Rows from block 9, named by matrix and row number. Rows with one number belong to one neuron. Each number is 128 + 24 x the weight over the matrix's rms, rounded and kept within 0 to 255. All counts start at 0.
# fc1: MLP up (model.blocks.9.mlp.fc1.weight, 1536x256), inputs 0-127
# fc2: MLP down (model.blocks.9.mlp.fc2.weight, 256x1536, transposed), outputs 0-127
fc1.816 [128 194 128 128 128 122 128 132 128 140 128 255 137  89 128 183 128 149 140 116 100 171 128 200 207 178 118 226 134  73 128  99  60 128 135 184 128 128  27 128 128 128 128 128 207 127 128 128 115 125 128 128 200  98 128 128 128 189 128 128 128 108 128 133 105 128 147 116 149 222 128 167 128 128 131 175 128 128 128 112 128 173 160  95 124 164 128 128 110 128 128 128   0 188 128 128 142 171 128  16 167  44 128 128 130 128 128 128  76 170 158 128 128 128 128 128 135 128  82 128 180  23 206 167 131 128 134  70]
fc1.817 [128 142 128 128 128 148 128  80 128 118 121 155 113  87 114 128 128 128 135 128 165 139 136 159 128 128 128 128 133 128 128 107 128  88 128 125 128 128 128 128 162 128 110 128 196 128 146 128 152 128 162 139  96 148 128 128  83 148 128 128 128 159 124  69 115 128 123 128 124 122 128 128 116 116 141 146 128  93 128 128 127 149 137  90 128  95 122 128 155 128  88 152 128 139 145 126 128 128  87 102 141 111 128 128 112 128 128 128 128 175 128  92  37 128 128 128 205 128 128 128 128 128  99 190 126 128 128 128]
fc1.818 [121 128 116 128 128 128 174 162  81 128 128 128 151 128  98 128 128 150  89 174 128 169 128  97 128 128 128 145 114 128 128 115 128 109 128 178 149 128 144 161 128 150  97 128 128 145 119 128  90 128 128 128 146 169 128 128 124 136 128 128 128 165 128 128 128 126 128 128 151 128 129 128 150 139 128 173 128 128 128 128 128  81 128 110 128 128 128 128 128 128 143 129  82 128 128 128 128 168 128 128  84 101 159 128 128  86 128 128 140 198 128 128 128 128 183 125 128 128 153  83 167 128 157 112 128 128 141 176]
fc1.819 [151 128 128  87 128 106 125 128 150 189 128 117 137 128 128 128 128 178 140 128 128 189 150 128 102 128 162 113  91 128 128 129  76 157 128 128  90 182 100 128 138 128 177 148 128 107  75 122 128 135 128 128 128 152 128 173 129 128 120 128 137 111 173 128 112 128 128 128 128 176 128 153 116 128 128 136  58 128 196 139  75 101 128 153 117 128 128 128 128 128 128 143 128 103 147 128  97 145 116  69 128 165 128 121 140 128 128 128 128 162 128 128 128 124 159 128 128 128 128  98 128  91 128 128 158  43 128 128]
fc1.820 [128 128 111  75 128 141 128 128 148 153 128 184 159 107 128 128 128 128 146 139 128 128 128 128 128 146 142 128  67 128 167  89 121 128 128 167 128 203 128 147 100  63 149 133 128 183 128 146 128 151 164 103 187 109 158 128 128 114 128  72 150 118 192 128 140 128 145 128 128 158 155 128 128 101 128 103 141  82 108  91 120 137 160  95 169 128 139 115 100 128 128 128 128 153 102 115 189 126 128 128 138 163 128 128 128  77 128  67 128 128 128  63 128 111 128 128 100 110 128 128 174 158  93 128 128 153 128 128]
fc1.821 [128 201 127 128 128 128 134 170  98 128 128 118  97 128 154 128 128 155 128 128 108 168 128 129 128 152 128 128 128 128 128 128 128  99 154 128 131 128 128 164 164 128 134 128 128 193 128 114 128  86 147 128 148  83 128 146 128 155 128 148 128 127 128  67 128 130 145 128 199 128 128 128 141 128 130 157 100 128 128 128 124 167  95 134 128 128 128 144 146 138 128  84 128 160 128 144 177 138 128 128 181 128 127 128 127 161 170 128 104 128 128 128 120 153 128 128 128 128 156 128 128 112 113 128 134  96 128 128]
fc1.822 [ 98 128 128 128 128 128 128 126 128 105 128 218 128 128 146 128 128 155 168 128 118 140 156 166 245 128 128 167 124 128 140  83 136 128 133 164 128 108 133 113 128 128 128 128 128 138 119 128  78 128 175 121 128 128 174 114 128 132 146 193 128 128 128  87 128 128 128 128 128 123 128 150 131 128 128 128 161  92 146 168 128 146 121 128 140 128  97 161 128 128 114 184 128 202 123  84 128 150 115 128 149 128 128 107 108 128 128  98  77 128 140 128 128 104 128 128 135 128 128  92 128 128  81 128 228 118 128 128]
fc1.823 [145 128 128 128 146 117 128  96 148 128 128 109 128 128  84 128 128 192 110 160 109 128 128 107 128 128 117 138 113  95 184 128 127 109 151  93 128 163 128 157 128 115 128 128 118 168 139 110  69 128 128 128 128 164 118 128  76 159 128 128 137 128 128 128 128 116 128 115 128 128 128 114 150 107 128 128 128  91  71 149  77 137 118 128 128 195 128 155  94 128 109 128 128 157 128 148 128 132 160 150 122 128 128 128 128 128 138 128  89 107 128 178 112 118 128 141 128 128 165  68 128  82  87 131 129 111 128  87]
fc1.824 [128 128 128 128 128 101 128  95 128 148 157 128 128 105 131 128 128 113 128  90 100 143 137 128 128 128 128 165  71 128 135 120 113 128 128 140 128 187  92 128 103 128 128 128 128 158 128 128 128 156 128 137 164 154 128 157 128  73 168 158 128 150 128  91 125  94 137 128 142 123  92 128 128 128 128 128 128 128 136 128 128 128 170 128 128 128 174 128 173 151 128 128 128 128 134 128 128 128  53 128 128 128 139 128 128 128 128 128 128 164 128 121 128 158 128  47 128 100 128 128 128 128  95 128 128  95  74 178]
fc1.825 [128 151 133 128 128  98 128 128 128 136 118 128  89  96 128 128 128 133 163 128  98 149 128 164  99 134 123 128 108 108 128  75 128 100 149 119 113 188  74 146  97 116 138 128 128 143 128  90 106 128 117 155 146 116 128 128 128 116 128 132 177 128 128  78  82 128 171 128 177 128 122 116 128 128 128 128 131 128 128 128 110 152 166 128  97 124 128 128 112 109 131 128 128 153 128 128 128 154 128 121 105 168 150 167 128 122 128 123 128 139 128  80 123 135 128 199 128 110 113 128 133 128 133 168 128 103 128 128]
fc1.826 [142 141 131 128 128 116 128 119 128 163 128 128 103 107 128 215 126 159 163 128  85 172 151 123 134 163 143 128  77 119 128  90 128 128 180 128 146 139 117 128  95 128 132 128 128 149 128 120 122 128 128 120 128 128 128 128 128 140 128 128 155 159 128 105 116 128 143 130 204 144 157 156 126 128 128 128  75 128 124 128 104 128 178 154  50 128 128 128 127 128 128 138 128 136 128 128 128 138 109 128 101 176 174 172 102  77 128  83  69 173 159 121 129 133 128 128 128 105 128 128 152 126  90 187 200  94  82 128]
fc1.827 [128 128 124 177 128  92  94 163 128 128  90 128  88 128 186 136 128 199 133 136 128 128 128 166 128 183 143 133 105 128  94 128 150 128 255 134 128 166 128 128 128 130 128 119 128 118 128 103 128 128 137 156  89  91 128 128 128 128 128 129 185 128 128  74 144 177 124  67 150 128 128 174 115 128 128 156 128 146 128 128 128 128 202 131 128 147 128 128 128 135 172 128  43 117 123 128 128 132 128 128 128 114 160 179 128  45 150  86  91 128 128 133  79 163 128 128 185 121  29 128 128 128 128 206 131 128 118 128]
fc1.828 [128 130 124 128 128  96 128 155 128 182 169 128  93 107 191 128 108 169 128 128 150 148 171 128 159 128 112 159 128 128 128 128  99 128 128 128 128 128 128 114 128 109 128 104 104 128 128  98 110 128 156 128 128 148 129 128 137 134  95  71 131 128 128  98 128 160 157 128 128 122 158 123  81  98 128  98 128 128  84 157  81 128 128 128 128 128 128 128 128 128  85 128 128 198 128 128  98 128 128 128  46 128 114 214 160 100 142 124 128 128 130 128 128 128 128 128 128 128 128 128 128 128 128 128 201 128  84 128]
fc1.829 [128 128  99 128  95 144 128 131 150 128 128 128 128  40 128  84 128 128 143 128 128 130 170 132  61 128 115 128 121 128 128 110 128  92 145 128 138 128 115 165 128 128 128 128 102 128 115 131  84 128 181 128 153 112 128 128 153 181 128 128 128 140 128 128 128 151 137 128 148 128 128 128 128 128 140 128  69 128 128 128  88 128 128 128 128 128 128 196 104 128  92 128 102 128 144 128 128 128 128 128 128 128 128 128 128 103 157  78  74 128 142 128  69 132  70 128 128 136 128 128 138 128 100 128 128 128 128 128]
fc1.830 [129 122  40 128 128 138 128 137 128 128 128 103 100  66 129 128 163 161 119 163  97 128  90 234 255 205 166  81 133 118 122 137 128 128 156 148 128 128 201 128 115 128 128 200 128 179 128 128  83 128 191 128 128 123 128 112 128 100 128 128 145 103 128 120 128 128 128 128 163 177 128 128 148 128 128  85 128 128 128 105 128 128 177 120 128 128 128 128 128 128 128 135  80 173 159 151  92 188 163  37 146 128 152 128 118 134 167 128 106 148 241  87 128 165 128 128 255 128 104 128 126  42 162 175 142 128 133 128]
fc1.831 [109 128 145 128 128 128 157 159 128 128 105 128 124 119 128 128 118 141 130 149  93 128 103 175 182 122 128 128 128  97 128 128 173 128 128 142 128 129 128 128 110 128  93 174 144 128 102 128 128 128 128 168 128 111 128 128 144 128 128 128 128 116 132  89  80 116 143 128 124 128 128 132 128 183 128 156 154 128 163 128 128  93 147 128 148 128 128 120 128 128 128 106 150 179 128 128 158 163 128  86 128 149 128 163 128 128 128 171 128 146 156 121 128 128 172 128 149 128 108 128 128 109 128 128 128  96 128 128]
fc1.832 [120 128 128 128 131 128 128 128 128 188 128 128 128 128 128 119 128 150 111 128 101 128 142 128 128 150 128 128 100 128 115 128 128 128 128 105  79 128  62 128 137 128 128  77 159 128 132 126 128 128 128 107 128 157 128 128 128 140 128 128 128 128 128 136 126 128 138 128 128 128 128 185 113 118 128 128 128 108 128 128  82 128 128 128 101 128 131 128  74 128 128 128 142 128 128 128 128 128 121 128 112 128 118 128 144 102 128 128 144 121 128 128 124 128 128 134  74  64 128 128 144 128 165 128 128 105 128 128]
fc1.833 [169 128  67 129 126 108 128 128 144 137 128 128 128 103 128 128 128 156 128 128 128 118 128 170 128 166 128 128 128 113 128 137 128 128 166 154 175 157  73 152 124 128 128 128 128 128 128 128  96 128 128 123 128 128 128 149 133 128  85 128 128 128 128  91 128 164 128 128 122 179 165 171 128 128 128  97 128  77 128  78 129 128 156 128  74 128 140 128 128 128 128 128  90 128 128 128 149 167 106 122 121 128 128 128  71  92 156 128 120 183 189 128 128 128 128 128  93  87 121 150 197  85  63 153 162 128 109 128]
fc1.834 [128 113 128 128 128  88 128 128 128 128  86  81 127 110 187 128 107 138 128 164 109 120 126 196 162 128 129 128 128 128 128 133 139 128 123 128 135 170 114 128  94 128 128 128 140 168 128 128  99  78 128 133 128 128 128 128 128 159 128 128 128 128 128  89 128 128 142 112 172 128 189 109 128 122 128 128   4 128 149 130 128  97 112 128 128 128 128 128 131 168 128 110 128 142 191 128 143 153 139 128  88 128 166 128 128 128 210 128 106 128 180 109 128 142 128 128 128 128 125 149 163 128 128 146 128 128 123 176]
fc1.835 [128 143 112 176 128 149 128  76 113 120 128 128  98 128 122 128  89 128 128 128 108 179 145 139 128 137 155 186 128 104 128  88 128 111 128 128 161 128 128 156 137 158 128 151 191 128 128 128 128 128 143 135 101 144 128 128 135 136 128 171 143 159 128  91 104 128 128 111 128 128 128 148 128 128 128 128 128 128 128 152 118 138 128 109 103 128 128 128 164 128  96 135 128 128 176 128 126 108 128 128 128 126  89 128 131  94 128 128 109 179 128 188  47 140 128 128 170 128 128 128 128 137 131 164 101 128 128 168]
fc1.836 [138 128 136 128 128  98 128 128 128 128  85 128 100  89 128 128 198 128 128 185 120 154 128 128 128 144 122 128 128  83 128 134 128 128 139 121 128 179 141 128  82 128 128 128 128 183 135  72 128  40 128 128 128 128 128 152 128 136 102  77 128 128 128  95 128 128 145 128 139 128 193 176 128 128 128 128 112 128 128  80 128 128 133 128 139 128 126 128 137  91 128 124 128 148 132 128 128 137 128 128 128 148 125 128 119 128 230 123 135 128 202 128 133 187 131 128 138 128 148 159 201 128 156 154 128 128 118 183]
fc1.837 [101 162 100 128 128 128 152 101 149 113 128  91  88 128 119 103 128 165 128 151  88 128 128 128 128 140 128 128 128 116 167 113 128  80 128 128 128 128  70 119 106 132 128 154 160 133 103 134  85 128 128 124 114 128 128 123 128 128 128 128 128 121 128 128 128 128 156 128 128 138  56 128 138 128 153 128 128 128 128 128  87 136  99 128 128 163 118 122  73 128 128 104 112 118 128 116 128 155 142  66 145 128 171 101 146 141 128 128 128 128 128 116 128 168 128 128 121 128 148 128 136 128 128 128 128  66 153 128]
fc1.838 [139  98 128 128 128 119 128 128 132 128  91 125 128 110 128 128 130 128 105 128 113 135 128  91 193 128 107 128 143 109 170  88 128 128 128 128 128 128 128 136  63 128 128 128 129 128 117  82 166 165 128 128 128 145 133 165 142 135 106 195 129 128 147 128 128 128 128 128 163 135 160 128 171 128 119 128 128 128 148 192 130 128 128 162 152 128 128 132 128 128 133 106 128 128 128 107 115 128 193 127 139 128 172 128 134 128 127 159 128 105 121 128 128 108 179 128 128 128 104  96 159 128 112 128 102 105 155 128]
fc1.839 [128 128 102 128 128 128 128 128 128 122 123 128 128 112 148 128 128 128 125 128 106 156 128 193 128 132 156 107 147 128 178 128 128 125 128 131 126 128 128 160 123 128 115 139 128 153 128 128 128  99 178 128 142 128 137 128 128 131 128 142 128 128 140 128  90 124 128 128 128 152 128 128 128 126 128 159 124 128 112 127 110  95 128 128 128 120 128 128 138 107 128 128 128 145  98 120 158 128 175 128  94 128 111 128 128 128 158 128 120 202 128 112  94 128 180 128 136 128  78 128 128 128 126 163 128 128 128 183]
fc1.840 [128 128 142 128 128 136 128 128 121 128 128 148 128 108 128 128 128 128 128 128  91 168 128 128 128 169 128 128 120 128 128 109 128 128 128 128 128 128 144 146 128 128 128 137 128 200 128 128 128  68 128 128 128 155 123 128  62 128 128 128 128 128 128 128 128  99 128 128 140 162 162 141 128 128 128 128 110 128 128 128  98 128 128 128 128 128 128 174 163 114 128 128 128 128 128 128 128 128 158 128 128 128 128 163 128 128 129 128  81 128 141 128 128 128 146 128 105 128 128 119 128 128 128 128 128  99 128 128]
fc1.841 [128 128 128 137 128 110 128 128 146 139 128  99  80  86 128  74 128 128 128 128 135 128 183 128 128 146 128  96 109  73 191 128 128 128 128 128 128 148 126 128 180 123 117 138 128  87 145  93 128 128 169 128 157 128 139 128 150 128 126  88 152 128 128 131 133 175 128 128 128 128 131 128 128  75 153 128 128 128 128 128  86 101 128 128  80 128 128 146  92 134 128 128 149 128 128 128 110 128 128 128 128 128 128 128 143  88 162  75 128 128 128 128 106 140 128 128 150 128  74 128 136 133 120 128 128 128 146 128]
fc1.842 [123 133 157 128 128 122 128 130 143 128 128 128 111 128 128 128 101 123 137 128 128 154 176 131 113 128 128 196 103 128 128 103 102 128 128 128 128 128 128 166 128 128 128 128 128 133 102 128 128 162 176 128 128 128 134 139 112 126 128 128 128 128 140  85 102 111 128 128 128 105 128 148 117 128 128 128 105 128 128 128  93 128 154 128 128 128 128 128 154  86  75 159 128 128 111 166 153 128 128 109 128 128 128 128 128  80 103  56  71 146 128 101  54 152 128 161 137 147 128 128 136 128 128 163 128 128 128 128]
fc2.816 [128 128 128 128 128 128 128 128  98 111 146  97 127 128 128 128  55 128 128 128  63 128 155 128  32 128 128 110 128 128 130 100 128 157 128 128 128 128 128 203  76 128 216  31 128 128 128 128 128 128 128 128 128 128 128 128 178 124 128 128 128 128 128 129 132   5 105 128 176 128 128 128 128 128 128 128  76  71 128 128  36 128 128 128 128 128 128 187 128 128 128 128 170 128 128 128 210  93 128 128  61 253 128 128 136  95 128 128 127 128  87 128 128 128 255 128 128 128 171 128 128 128  41 112  60 140 113 128]
fc2.817 [128 128 156 128 128 118 128 128 128 189 133 128 128 128 168 111 128 128 128 128 171 162 128  45 128 156 128 128 181 128 160 139 128 154 123 128 122 134 103 170 128 128 128  91  60 128 128  88 128 133 157 148 232 128 128 142 122 128  77 128 128 128 128 102 155 128 145 104 129 128 152 128 142 139  65 128 174 128 128 128  93 128 128  87 176  94 128 128 128 128 209 103 133 128  89 128 128 128 128 128  59 158 128 128 128  71 145 128  74 128 128 143 128 128 128  87 108 128 128 106 102 128 128 172 128 168 128 110]
fc2.818 [128 128 157 128 162  85 128 128 184 163 128 156 128 158 158 128 128 128 116 128 160 146 128 128 166 128 128 121 123 128 128 115 128 128 123 152 101 128  95 128 128 128 128 128 128 128 155 128 105 128 128 128 128 128 107 128 128 128 186 128 182 109 128 128 141 128 128 128 130 128 162 128  70 159 132 128 124 109 128 128 149 128 128 128 128 139 128 146 140 173 128  96 128  98  98 107 150 144 194 128  86 128 128 128 128 128 128 128 128 128  65 139 113 126  92  70 128 128  94 105 128 128 181 128 128 128 128 108]
fc2.819 [111 128 128 159 163 154 128 128 128  46 128 128 128  83 128 128 128 128 128 128  90 128  78 128 124 129 114 166 128 128 150 128 128 128 114 128 128  63 128 136  89  89  98 127 133 128 158 153 128 137 108 129 128 128 128  90 151 128 113 128  88  72  94 128 128 128 128 186 192 128 128 117 128 133  98 128 128 128 128 128 200 160 128 151 128 128 128 138 128 128 128 109 129 174 132 170  51 106 128 128 184  54 128 137 143 167 128 158 128  92 128 128 164 128 128  99 137 128 108 128 131 128 128 128  85 128 128 156]
fc2.820 [128 120 128 128 171 101  97 128 145 128  96 128 128 128 128 128 153 128 153 114 128 215 141 128 128 126 150 124 128 177 128 140 128 128 128 128 145 131 103  95 128 128 112 128 143 117 133 128 128 128  81 128 127 144 204 169 128 125 139 128 128 173 128 128  93 171 172 128 128 183 111 128 128 156 153 119 127  94 173  61  59 128 120 128 138 128 112 128 127  67 131 128 146 117 128 128 128 130 128  95 128 128 128 128 137 128 117 102 128 100 104 128 181 161 123 128 128 139 128 128 173 128 156 125 128 132 181  69]
fc2.821 [124  60 128 128 128 133 170 128 203 103 128 128 128 128 101 111 138 121 128 150  79 128 101 131 119 128 139 125 129 128 197 128 203 128 128 106  91  79 129 128 134 176 157 128 147  75 122 161 128  77 128 128  89 117  86 128 128 111 128 128 128 128 128 128 104 153 129 128 128  97 128 176  76 154 128 128 186 128 151 159 107 128 106 151 128 129 114 128 150  71 128 197 128 128 128 120  73 143 140 112 128 152 128 128 168 101 128 128 128 128 101 128 116 181 180 128 193 112 128 128 129 128 128 128 128 128 128 157]
fc2.822 [128 156 103 128 128 128 154 175 128 128  93  80  89 128 128 128 160 137 128 128  75 128 123 165 128 171 128 128 115 128 210 128 134  83  54 115 128 104 128 128 128 128 128 128 128 128 128 156 108 128 128 128 128  64 128 112 128 128 128 154 115 120 128 128 128 128 128 122 126 128 128 107 177 161 128 141 128 167 117 140 158 174 174 105 128 128  87 128 128 128 161 128 121 159 128 128 128  97 128 128 122  91 128 128 148 130 117 128  83 190 140 128  94 128 161 128  78 128 128 128 128  93  76 128 128 128  77 169]
fc2.823 [146 128 128 155 136 106 128  68 141 128 128  69 128 175 175 143 128 173 128 128 128 128 128  87 118 127 119 128 128 128 128 193 128 128  98  91 120 128 128 128 128 128 128 128 141 128 128  90  72 123 128 139 128 129 178 128 123  76 186 128  96  73 147 128 126 128 184 128 155 117 126 173 104 128 128 179 135 189 128  85 128 168 128 153  66 183 128 128 127 115 128 156 128 128 163 138 128 128  60 124 128 128 128 128 128 128 128 150  85  85 167 128 159 160 154 150 161 107 153 128 115 128 179 128 128  94 175 134]
fc2.824 [134 128 128 160 128 128 128 172 142  53 142 128 120 128 128 128 115 157 123 128 122 128 128 128 109 178 118 128 128 140 139 128 128 138 128 128 134 128 128 117 139 128 145 143 128 128 128 138 146 110 128 147 110 147  78 128 128 181 128 183 102 128 124 185 128  67 128  87 110 128 128 180 128 179 123 136 160 173 128 128 146 158 128 128 128 145 128 128 128  71 128 128  71 159 189 153 130  91 159 170 128 105 156 128 128 128 114 128 128 147 128 128 128 154 128 166 109 128 128 106 110 116 128 128 162 101  81 128]
fc2.825 [128 145 128 128 128 132 128 129 110 128 130 128 119 132 130 142 128 128 122 128 120 128 128 128 128 112 128 135 135 128 124  85 128 121 126 128 128 131 122 128 128 128 135 128 139 128 111 127 128 128 122 128 128 129 128 128 128 128 116 128 128 128 118  99 128 128 134 128 128 128 128 132 128 121 128 128 131 112 128 128 128 128 128 128 128 128 128 115 128 128 117 128 119 121 128 126 128 136 128 128 138 127 129 128 128 128 114 128 134 130 128 115 125 128 128 128 123 128 141 128 128 128 121 128 119 127 133 128]
fc2.826 [128 148 128 128 128 143 128 107 118 138 118 128 109 128 114 148 128 128 128 128  91 122 128 128 128 121 128 137 128 128 131  94 128 124 128 128 128 132 127 144 128 128 143 128 128 128 117 115 128 128 128 128 128 126 128 128 128 128 128 128 128 128 114  91 120 128 124 128 128 128 128 134 128 128 128 128 124 128 128 128 128 128 128 128 128 128 128 128 128 128 123 128 112 137 128 124 128 140 125 128 128 128 143 128 128 128 128 128 122 128 124 128 109 128 128 128 132 128 143 128 128 128 117 128 128 128 134 151]
fc2.827 [128 128 128  92 128 128 128 165  87 151 164 131 108  64 103 105 107 128 139 120  92 199 156 128 128 128  93 122 128 128 128 175 128  84  97 104 128  97 129 128 128 180 128 165 128 112  67 138  79 171 128 133 128 144 113 150 128  80 128 170 146 128 128 128 128  74 128 125 128 128 170 145 128 128 159  80 128 152 141  83  33 139  29 128 102 150 128  76 128 128 123 118 162 139 128 128 156 128 160 128 147 144 100 143  65 168 107 128 128 147 128 128 128 200 128 155 154 143 241  76 211 126 128  80 128 113 128 128]
fc2.828 [128 173  99 145 128 128 109 128 128 128 124 128 128 128 128  53 128 128 170 141 143 128 107 161  82 128 128 121 128 164  80 128 148 181 128 128 182 128 128 128 128 128 128 129 128 128 128 143 128 176 128 128 128 128 128 128 128 128 106 187 128 122 128 128  73 129   3 128 128 128  80 128 213 175 128  88 128  98 171 128 128 129 168 128 116 130 128 128 128 128 128 175 134  65 186  96 128 128 128 128 185 142 120 128 128 131 128 128 144 186 101 156  71 169  77 131 128 145  98 128 128 142 128 134  56 128 128 126]
fc2.829 [139 128  99 128 128 128 128 135  99 128 117 128 128 122 178 128 128 128 153 150 146 128 124 129 128 128 128 128 128 128 153  85 128 128 128 128 128 128 128 128 174 110  58 128 128 128  97 130 128 128 128 138 128 114 128 128 128 128 128 128 128 128 150 128 128 131 128 128 165 166  94 102 113 128 128 128 128 128 155 128 128 149 128 149 163  91 128 195 128 128 112 103 128 136 144 175 128 128 128 115 128 116 147 128 192 128 128 128  86 126 139 128 134 128 159 128 128 128  94 128 182 128 128 158 128 121 129  94]
fc2.830 [128 128 128 148 128  92 128 128 128 128 182 190 113 149  97 104  94 128 128 128 240 122 247 128 128 128 128 128 128 128 128  79 128 138 117 128 128 128 128 128 128  95 181 112 128 128  42 128 128 128 128 128 128 128 128 128 128 128 230 128 128 128 112  65 128 128 128 128 128 105 128 114 128  91 128 139 128 128 128 128  32 128 128 128 128 128 175 128 128 128 128 184 128  59 128  84 128 128 128 128 128 213 128 128 128 128 128 128 120 128 128 128 128 144 128 128 144 128 165 128 128 185  81 118  93 141 156 128]
fc2.831 [145 158  63 128 128 128 128 125 118 173 128 106 156 128 128  74 163 117 121 128 153 157 128 128 124 186 128  83 138 127 128 123 128 128 120 196 128 154 114 128 128 128 128 128 128 128 118 128 168 128 128 122 128 114 128 128 128 128 133 121 128 128 138 128 159 122  80 137 145 128 128 128 147 169 117 128 128 128 117 167 128 128 128  88 128 104 128 129 128 128 149 145 128 128 128 128 134 143 128 128 149 123  89 128 128 124 163 153 140 108 128 162 128  70 128 128  77 117 140 128 128 155 128 128 121 128 116 128]
fc2.832 [128 128 141 128 115 128 128  95  54 137  94 128 128 120 128 177 128 128 121 128 128 128 128 128 128  80 128 141 128  86 128 128 128  80 160  87  89 128 128 108 128  97 137  81 125 193 128 119 101 105 117 128 128 144 128 128 128 128 128 128 128 128 128 128 129 118 128 128 167 128 128  77 128 114 128 180 133 129 121 171 128 153 125 128 115 128 126 128 144 128  98 140 169 128 128 158 128 128 128 128  84 128 150 128 115 128 128 128 128 128 173 128 186 107 128 128 144 128 150 128 151 128 128 146 133 128 128 153]
fc2.833 [128 128 128 128 128 151 128 135 128 137  72 128 105 128 128 128 139 128 128 122  94 128  86 128 128 128 161 128 130 128 128 128 128 143 122 128 128 149 128 128 128 126 131 128 128 148 160 118 128 128 100 128 126  77 166 133 128 128 122 128 100 109 128 128 100 138 131  97 180 124 128 128 164 123 134 128 128 106 138 128 131 128 128 124 128 156 183 128  98 128 128 128 128 133 158 116 128 128  80 128 128 128 128 128 128  95 128 128 128 107 128 128 128 128 128 128 128 128 128 128 150 128 128 128 128 108 128 128]
fc2.834 [112 128 128 128 128 128 128 196  97 128 102  86 136 128 128 128 128 128 104 128  94 128 194 128 128 128 128 128  68 128 125 120 128 128 128 128 128 128 128 128 128 128 103 128 128  76 128 128 128 137 128 128 128 128 128 128 105 128 128 128 128 128 128  70 128 128 128 165 128 128 128 128 128 128 128 128 119 128 128 128 137 128 128 123 128 128 128 128 128 128 128 128 128 128 128 128  76 147 128 128 128 128 128 128 128 109 128 128 128 128 128 128 128 128 128 128 128 128 200 128 128 134  83 134 175 128 128 128]
fc2.835 [144 140 128 111 138 139 128 128  93 128 128 138 132 128 140 103 130 128  84 129 128 128 163 132 128 145 134 128 172 154 153 144  92 127 128 128  99 132 128 169 128 128 128  72 128 109 128 128 157 142 128 135 110 174 181 141 106 128 120 128  77 195 128  90 147 118 107 128 128 131 128 128 128 128 128 121 128 128 144 146 128 128 128 144 206 128 128 128 152 129 128 160 128  98 128 128 174  87 146 126 128 145 125 128 135 127 128 153  76 128 128 128 128  85  98 139 128 128 128 128 128 128 106 136  74 139 128  90]
fc2.836 [128 128  98 101 128 128 133 143 129 128 128 101 128 131 128 128 128 149 128 128  75 128 177 128 147 153 128 128 128 116 128  88 179  72  66 128 128 128 128 128  90 128 128 128 128 113 138  30 128 162 151 128 106 114 128 101 109 128 128  49 128 128 128  90 172 161 129 128 128 128 128 128 128 156 128 128 128 128 128 128 150 128 128 128 128 128 128 128 128 128 128 128 122 128 128 128 128 128 128 128 128 128 115 128 128 109 128 128 128 195  67 128 128 128 128 128 128 128 128 171 128 128 129 173 168 138 128 128]
fc2.837 [128 128 222 115 113 121 128 108  83 128 126 128 128 128 128 122 119 154 139 128 117 128 181 107 128 119 128 128 128 128 128 133 128 128 128 112 128 180 148  94 138 128 128 128 127 128 196  82 131 128 128 190 107 160 128 163 166  89 135 128 128 127 128 128 136 111 142 128 156 128 181 155 119 101 130 157 128 142 128 116 180 128 128 128 128 193 128 128  99 148 126 195 128 188 128 152 128 116  87 128 185 152 128 128  63 138 128 128 114 141 164 128 130 128 115  99 128 115 165 128 107 192 128  70 164 128 146 128]
fc2.838 [108 154 138 128 169 153 156  62 128 166 150 106 154 128 128 146 102 128  80 110 128 128 128  88 194 128  85 128 128 139 128 142  71 146 132 174  80 128  46 117 131 116 128 128 128 128 128 133 186 106 123 128 126 128 202 148 102  79 128 156  35  81 143 162 128 138 158 128 106 134  77 128 128  92 128 232  92 128 128  86 131 117 128 159 128 128 128 148 124 151 122 128 116 227 128 221 154 104  48 138 128 114 128  83 149 128 128 153  69  56 185 156 173 128 128 158 128 104 103 113 128 142 159  95 128  93 128 128]
fc2.839 [ 99 151 128 147 128 154 128 161 128 172 133 104 128 128  89  80 137 133 161 128 128 128 128 198  63 182 128 128 128 166 102 139 128 116  80 128 131 128 128 128 128 138 166 127 128 132  93 128 114 167 170 200 128 128 128 147 142 128  97 117 177 128 139  94  96 128 109 128  90 128 127 116 132 128 128  86 128 124 128 134  91 128 128  95 128 128 148  29 157 112  87  91 128 128 118  64 115 128 143 128 128 134  68 128 128 128 128 129 128 193 169 125  69 130 128 149 130 128 128 150 128 128 123 128 173  80 128  59]
fc2.840 [ 67 128 114 128 178 172  95 165 104 128  49 128 128 128 128 172 129 128 172 128 128 128 115 104 160 128 112  70 128 189 146 128 128 128  95 128 128 128 107 106 128 123  93  86 128 128 128 146 119 169 128 128 139 128 158  87  60 149 128 139 128 128 128 128 128 137 128 128 104 128 106 183 126 128 128 128 128 108 128 128 128 148 128 167 128 128 128  47 128  89 128 128 136  95 114 128 128 128 128 128 165 128 128 133 128 183 128 153 128 145 128 128 124 128 128 128 128 128 128 128 168  55 128 128 128  75 128 128]
fc2.841 [107 161 128 128 128 128 128 128 128 128 128 106 126 128 178 128 128 128 128 128 128 145 116  99 128 128 128 128  66 177 109 128 128  97 128 128 128 128 128 119  94 128  97 128 128 135 128 128 161 154  74 138 172 128 128 128 110 128 155 182 128 128 199 105 121 114 128 128 128 128 128 128 104 169 128 209 128 128 128 143 128 167  88 116 155  87  94 128 128 128 128 143  97 128 128 133 122 128 128 128 113 128 128 128 207 128 128 128 128 167 128 128 128 128 128 195 128 128 162 146 128 148 138 128 128 128 112 117]
fc2.842 [128 114 129 105 124 106 111 149 128 124 128 158 151 163 128 134 128  96 138 128 164  96 128 120 130 144 155 128 148 128 174 114 128 128 128 128 156 128  59 128 140 128 111  45 119 128  95 147 128 128  98 155 104 116 128 128 128 125 102 128  79 173 151 128  98 138 128  59  89 128 128 128 128 146 150 128 171 205 145 106  92 131  62 128 152 172 173 137 120 128 128 128 142  89 128 150 128 180 145  98 128 151 128 124 128 128 100 128 128 144 128 118 128 128 151 131 128 128 128 177 163 190 140 128 128 128 173 128]